A small self-supervised audio encoder (BEST-RQ), trained from scratch.
Model: 5.11M parameters, log mel input, arch ecapa_tdnn, norm groupnorm, activation relu, depths [14], widths [320].
Training: 11400 steps, batches of 512.
Data: trained on synthesized solo parts of chorales (CocoChorales), 149.4 epochs.
Rows from block 6 of a small self-supervised audio encoder (BEST-RQ), named by matrix and row number. Each number is 128 + 32 x the weight over its row's rms, rounded and kept within 0 to 255. All counts start at 0.
After each channel's rows are labels from the 100 clips, of 14848, where the channel reaches its highest value: "peak on" is the class under the peak; "strongest on" is what is common among them. Only what is clearly more common there than usual is listed. The data: synthesized solo parts of chorales (CocoChorales). In brackets: how many of the 100, against the usual share in percent.
# c30: last pointwise conv (model.blocks.6.c3.0.weight, 320x320x1), inputs 107-213

c30.305 [136 174 143 135 124  92 116 120 148 143 202 166 120 102 177 169 130 185  63 160  77 114 129 119  97 132 115 144 180 103 125  94 136 118  81 132  92  93 137 111 165 128 181 129 151 144 129  88 151 134 131  84 153  81 101  46 159 141 139 162 143  98 138 109 144 120 113 122 133 136 115 105 170 141 171 148 110 144 138 132  96 156 245 126 147 144 160 172 105 143  99 130  98  97 122  80 108 181 135 156 108 136 132 116 120 229 144]
peak on: D4 (63 vs 4.6)
strongest on: note D4 (64 vs 12.8); viola (48 vs 8.4)

c30.22 [128 154 148 135 108 138 134 154  93 157 112 111  96 126  67  96 123 104 111 125 136 124  90 108 132  86 206 110  77 111 112 127 135 178 142  92 146  99  96 121 167  63  93 153 118 226  97  82 196 123  96 123 171  99 142 127 142 100  63 146 156  81 110 106 111 161 110 169 116 146 140 154 107  26 121 133 136 152 141 131 133  98  98 191 146 134 147 134 124 159 211 141 116 128 169 134  89 132 102 113 130 126 103 102  85 140 149]
peak on: C4 (39 vs 3.2)
strongest on: clarinet (83 vs 9); note C4 (48 vs 10.8); note F4 (37 vs 9); note E4 (31 vs 8.6)

c30.82 [ 94 119  98 120 217 102 109 121 104  98 120 171 132 156 152 120 155  46  69 108 154 168 109  97 133  73 126 146 134 132 154 131 109  65 109  87 128 104 139 149  95 137  58 165 106 166 115 151 172  68 131  98 118  69 144 130 137 134  74 121 152 141 114 125 120  74 140 150 128 109 145 142 141 133 143 147 169 167 109  96 109  93 174  90 128 141 140  89 105 104  74 107 186 124 145 157 143 132 176  93 124 113 101 157 184 123 150]
peak on: G3 (74 vs 1.6)
strongest on: cello (89 vs 10); note G3 (74 vs 5.9); note A3 (40 vs 8.6); note C4 (40 vs 10.8)

c30.4 [111 122 195 127 147 141  92 140  99 173 181 172 161 181 175 119 143 125 131 141 100  96 183 131 150 134 157 151  88 140 176 151 110 104  98 139  99 138  86 112 139 162  96 104 111 126  70  98 157 132 160 127 183 117 111 146 163  84  75 141  65 137  82 134 143 125 194 133 104  93  80 106 195 147 122 106 119 157 107 101 125 162  94  98  83  90  89 127 160  84 155 137 125  72 124 137 184 131 187 153 134 180 167 105 181  74 131]
peak on: A4 (57 vs 3.4); A#4 (30 vs 4.2)
strongest on: note A4 (59 vs 8.6); viola (48 vs 8.4); note A#4 (34 vs 10.7); note G4 (27 vs 7.3)

c30.285 [ 82 149  95 136 140 140  75 128  96  84 157 121 158  96 110 110  90 140 148 138 114 159 105 103 157 126 101 135 110  98 115 134 106 146 110 146 134  87 161 148 135 147  96 159 109 126  98 156 133 160 128 147 120 119 159 179 140 135 115  80  98 166 134 118 109 129  89 147 120  90 119 154 155 112 149 127 165 106  97 117  91 139 114 159  94 151 161  44  84 143 128 118  81 181  76  95 190 127 142 105 124 124 166  96  98 110 134]
peak on: B3 (28 vs 2.9)
strongest on: tuba (49 vs 8.7); note B3 (32 vs 9.5); note A3 (27 vs 8.6)

c30.148 [114 108 104 141 131 154 158 102 103 110 189  82 139  65 162 150 150 155 118 119 175 145 113 115 129 116 110  93 112  70 145 115 161 137 113 160  92 119 127 130  73 137 129 131 120 141 139 100 146 123  61 107  92 106 123 146  79 166 107 141 190 157 143 112  88 149 168 197 118 126 182 198  98  83 129 157 128 113 131  64  68  86 124 119  55 128 151 108 117 132 134 162 152 121 145 106 153  76 118 117  93 182 118 105 159  72 166]
peak on: G3 (100 vs 1.6)
strongest on: note G3 (100 vs 5.9); cello (85 vs 10); note A3 (51 vs 8.6); note C4 (50 vs 10.8)

c30.231 [ 75 190 149  97 108 197  98 159 126 182 182  88 133 112 138 100  65 188 145 130  91 115 160 103 197 157 179 127  94  75 132 205 182 115 125 112 112 135 128 145 142  69 106 168 155 210 129 101 145 104 141  89 135 137 131 148 195 136  91 115  93  99 143 140 114 109  88 168 154 127 106 159 105 101 154  96 129 108 169 140 121 147 105 193 173 169 144 138 141 148  99 190  88 120 139 111 104 158 134 151 131  99  89 119 161 138 206]
peak on: B3 (27 vs 2.9)
strongest on: clarinet (40 vs 9); note D#4 (31 vs 10.8); note B3 (28 vs 9.5)

c30.211 [143 127 150 115 127 168 111 167 113 130 139 109 157  83  96  97 137 130 136  91  92  95  72 113 120  73 141 164 125 149 127 132 121 150 113 149  77 126 129  57 143 134  91 137 111 125 137 149 189 169 101 149 133 181  98 120 132 157 113 131 231 183  85 127 142 105 175 184  64 130 192  91 140 138  94  94 165 122 159 130 137  98 160 112 116  90 126 115 118  86 123  82 113 145 189 101 167 136 128 136 144 148 123 124 140 104 124]
peak on: G3 (100 vs 1.6)
strongest on: note G3 (100 vs 5.9); cello (90 vs 10); note A3 (61 vs 8.6); note A#3 (43 vs 10.3)

c30.58 [129 134 136 103  92  68  92 108 101 177  92 116 104  92 105 121 124 104  98 138 121 111 128 102  89 162 154  72 150 153 111 179 119 116 145 106 110 134 115 161  87 147 110  86 135 164  95 140 135 131  62 133 107 180 106 127 115 141 137 139 157 140 116 112 191  28 109 179 106 155 167  87  92 150 128 129 176 103  84 163 129 135 122 114 128 119 159  73  98 134 196  61 138  87  95 112 108 137 166 204 126 100  92 144 101 140  86]
peak on: C4 (50 vs 3.2); silence (46 vs 12.2)
strongest on: note C4 (59 vs 10.8); cello (30 vs 10)

c30.161 [170 117 129 143 115 126 160 137  70 117 131 173 103 121 146 112  72 147 108 140 142 100 155 101 134 121  95 127 152 126 132 149 127 101 136  87 130 120 201 163 180 146  75 151 163  73 104  79 135 167 143 113 110 154 155 121 148  80 146 134 127 139 113 106  96  92  92 175 110 122  94 225 113 107 176  95 117 170  91  93 211 101 149 114 110 121 155 170  76 123  90 133 188 203 116 153  39 133 131 157 239 150 173 135 137  62 153]
peak on: D4 (60 vs 4.6); A5 (31 vs 0.8)
strongest on: note D4 (62 vs 12.8); clarinet (53 vs 9); note E4 (37 vs 8.6); note A5 (31 vs 2.1)

c30.169 [148 141  97 133 137  84 114 187 161 139 118 103  95 157 103 181  96 111 120 155 118 135 180 125 105  78 172  85  92 180  86 108 128 149 117  70 138 138 175 100  98 123 124  80  72 126 105  88  95 104 107 141  95 129 115 127 110 118 165 128 107 136 153 128 132 135 208 152 132  96 115 102 115 194 172 161 180 135 184 111 130 120 150 154 124  89  73  99  71  76 115  91  82 109 117 118 139 116 111  99 174 146 102 117  58 164 101]
peak on: D4 (25 vs 4.6)
strongest on: cello (36 vs 10); note D4 (30 vs 12.8); note D#4 (29 vs 10.8); viola (28 vs 8.4)

c30.200 [182 122 115  93  99 142 127 136 101 116  51 135 129 126  89 113 161 138 120 210  68  80 187 100 116 103 123 163 213 158 128 144  85 109 103 120 161 119 162  96  45 209  91 162 144 147 172  93 111 138 170 155 144  72 116  88 151 139 110 103 105 123 127 116 118 154 148 165  80 131 106 133 160 155 164 110 103  56 109 128  89 177 125 126 153 127  80 124  86 133 113 146  78 169 113 124 160 135 181 134 120 105 167 141 141 166 120]
peak on: A4 (34 vs 3.4)
strongest on: violin (69 vs 13.8); note A4 (44 vs 8.6); note B4 (34 vs 9.4)

c30.174 [138 145 102  70 172 115 140 107  86 114 107 150 131  82 144 162  87  99  95 166 126 104 124 134 114 181  96 184 122 165 128 239 155 115 102 149  91 177 151 184 164  99 142 107 119 115 220  85 146 128 179 137 112 136 224 141 125 166 146 166 144 140 132 150 186 181 124 116 110  76  62 126 149 148 108 122 177 139 132 149 100 112 118 179 134 125 134 107 112 106 108 124 113 158 119 143 171 125 155 138  99  86 175 114 115 156 124]
peak on: B3 (35 vs 2.9); D4 (34 vs 4.6)
strongest on: tuba (67 vs 8.7); note B3 (49 vs 9.5); note D4 (39 vs 12.8); note A3 (35 vs 8.6)

c30.153 [143 149 169 143 172 170 192  95 105 131 124 132 116 101 124  99 107 153  98 146 125 139 146 191 105 109 185 129 134 187 177 138 120  71 126 163 138 186  94 158 120 129 118 117 121 117 186 169 146 182 123 168  90 133 104  76 106 126  90  98  96 118 152 108 183 128  94  92  39 126  90 113 172 160 122 134 103 113 124  70 102 107  94 104 156 128  57 201 132 107 130 136 151 159  92  93  71 130  90 183 160 154  86 141 148 155  55]
peak on: A4 (50 vs 3.4); E4 (39 vs 2.9)
strongest on: violin (61 vs 13.8); note A4 (54 vs 8.6); note E4 (40 vs 8.6); trombone (29 vs 7.3)

c30.91 [104 150 145  99 115 131 156 137 112 137 133  52 110  84 119 116 105 128 126 166 131 133 133 144 137 158 103 158 154 140 139 116 111 110 174 169 174 164 112 110  48 114 139 127 110 119 126 128 120 125 144 149 156 139 149 141 112 109 188 116 142 159 153 146  67 166 159  91 124 173  88 139 119 138 133 132 139 151  89  97 132 124 128 154  82 112 147 117  78 118  70 101 158 101  82 140 205 145 133 113 177  85 175 138 127 121 135]
peak on: D5 (100 vs 2.9)
strongest on: note D5 (100 vs 8.1); violin (75 vs 13.8); note C5 (54 vs 10.1); note E5 (34 vs 7.9)

c30.114 [188  92 151 166 138 144 115 150 146 109 128 111 174 124 152 152 134 113 107 114 116 123 108 100 136 130 113 128 129 100 136 147 179 125 156 127 146  68 118 154 139 161 113  67 161  86 153 103 102  97 103 134 176 164  96 125 145 133 133 131 173 170 119 133  89 135 147 170 153 136  95  93 158 104  81 163  97 173  92 158 124 113 179  84 131 134 129  62 116  99  79  96 158  97 151 114 117 125 184  78 159 103 121 123 144 134 134]
peak on: G3 (87 vs 1.6)
strongest on: note G3 (87 vs 5.9); note A3 (52 vs 8.6); cello (42 vs 10); note A#3 (35 vs 10.3)

c30.166 [127 163 114 106 120 125  79 170 142 134 139  98 126 161 160 147 132 133 162 113 118 106  99  93 102 112 162  60  87 174 101 118 168 120 165 149  94 157 169 247 187 131  81  78 113 149 127 160  73 160 132 174  70 151 158 116 112 156  80 116 117 151 113 140  62 111 112 132  83 110 118 134 101 123 143  90 133 157 157 126  90 144 106  86 176 152 105 120  85 135 167 105 121  82 135 147  82  61 154  84 120 138 119  84 187 144 117]
peak on: G3 (49 vs 1.6)
strongest on: cello (90 vs 10); note G3 (52 vs 5.9); note A3 (34 vs 8.6); note C4 (32 vs 10.8)

c30.76 [113 162 100 114 142 185  65 111 159 116 132 146 103 187 134 162  82  97 116 118 138 173 154 118 148 103 128  73 128  94 174  93 134 169  48  95 110  89  83 142 129 188  78  79 205 129 132  86  74 117  93 144 169  96 139 125 144 107 109  80 124 146 100  68 123 140 133 145 197 149 122 172  68 126 173 134 132  60 134 131 127 113  65 117 107 149  92 132 129 104 132  77  95 100 199 135 125 141 154 112 122 116 136 169 136 185 107]
peak on: G3 (54 vs 1.6); G#3 (33 vs 2.3)
strongest on: cello (99 vs 10); note G3 (56 vs 5.9); note G#3 (39 vs 8); note A3 (39 vs 8.6)

c30.89 [113 146 170 144 182 145 109 110 110 137 161 109 179  95 143 124 129 130 168  97 149 165 106 120 127 124  99  75 159 151 122 136 154 138 137 130 167 113 111 117  84 100  94 135 131  62 121 154 115  92 189 135  88 153 114 135 157 181 109  93 207 122 226 129 168 126 162  65 135 127 132 123 138 130  98 154 147 159 139 104 105 112  83 124  75 117 129 136 148 122  62 115  46 152 147  99 149 114 110  88 111 108  39 141 175 125 106]
peak on: D5 (41 vs 2.9); D#5 (37 vs 3.3)
strongest on: trumpet (64 vs 8.6); note D#5 (50 vs 8.9); note D5 (42 vs 8.1); note F5 (38 vs 8.3)

c30.296 [124 144 154  14 111  78  98 133 110 136 125 132 140  95 187  96 149  83  80  92 187 159 147  96 102 116 185  89 114 109 170 255  73 142 152 148 153 120 113  93 111 220 183 136 131 128 139 198  63 115 100 166 102 139  99 103 151 132  81 108  82 128 154 137 108 131  94 149 142 130 112 175 100  84 137 151 159  82 108 105 118 142  87 116  90 107 135  91  81  89  98 129 184 131 107 149 151 158 216 127 103 118 106 169  88  87 116]
peak on: D4 (63 vs 4.6); E4 (36 vs 2.9)
strongest on: note D4 (69 vs 12.8); note E4 (61 vs 8.6); clarinet (49 vs 9); note D#4 (49 vs 10.8)

c30.301 [ 98 158 146 100  65 134 112 131  47 121 155 158 161 176 123  96 147 114 110 144 154 172 178 150 181 116 135 130 124 175 106 100 168 142 147 129  99 104  87 147 186 112 172  97 184 128  85 130 167 159 112  67  53 108 122 151 158 112 155  95 186 122 104 138 131 167 101 138 130  93 127  62 211 110 173 143 140 112 133 101 103 154 138 192 132  85 124 172 165 121 100 153  79  94 132 132 112 126  56  73 120  96  91 114 104 110 102]
peak on: A4 (74 vs 3.4)
strongest on: note A4 (74 vs 8.6); violin (36 vs 13.8); viola (33 vs 8.4); note G4 (32 vs 7.3)

c30.242 [159 117 135 134 109 113 150 101 119 106  75 116 132 113 146 114 135 173  96 113 188 133 116 119 103  65 107 109 153 141 130 143  76 175 180 155  84  95 202  83  97  81 106  78  65 111 152 150 115 132 179 144 138 147  64 119 175 204  65  84 148  86  82 131 121 113 124 124 149 102  93 125  60  98 111 126 101 159 113  92 105  93 105 127  89 112 186 145 121 216  99 103 194 193 146 134 204 137 184 132  67 135 161 137 140 183 190]
peak on: G3 (52 vs 1.6); A5 (26 vs 0.8)
strongest on: cello (70 vs 10); note G3 (52 vs 5.9); note A3 (31 vs 8.6); note A#3 (28 vs 10.3)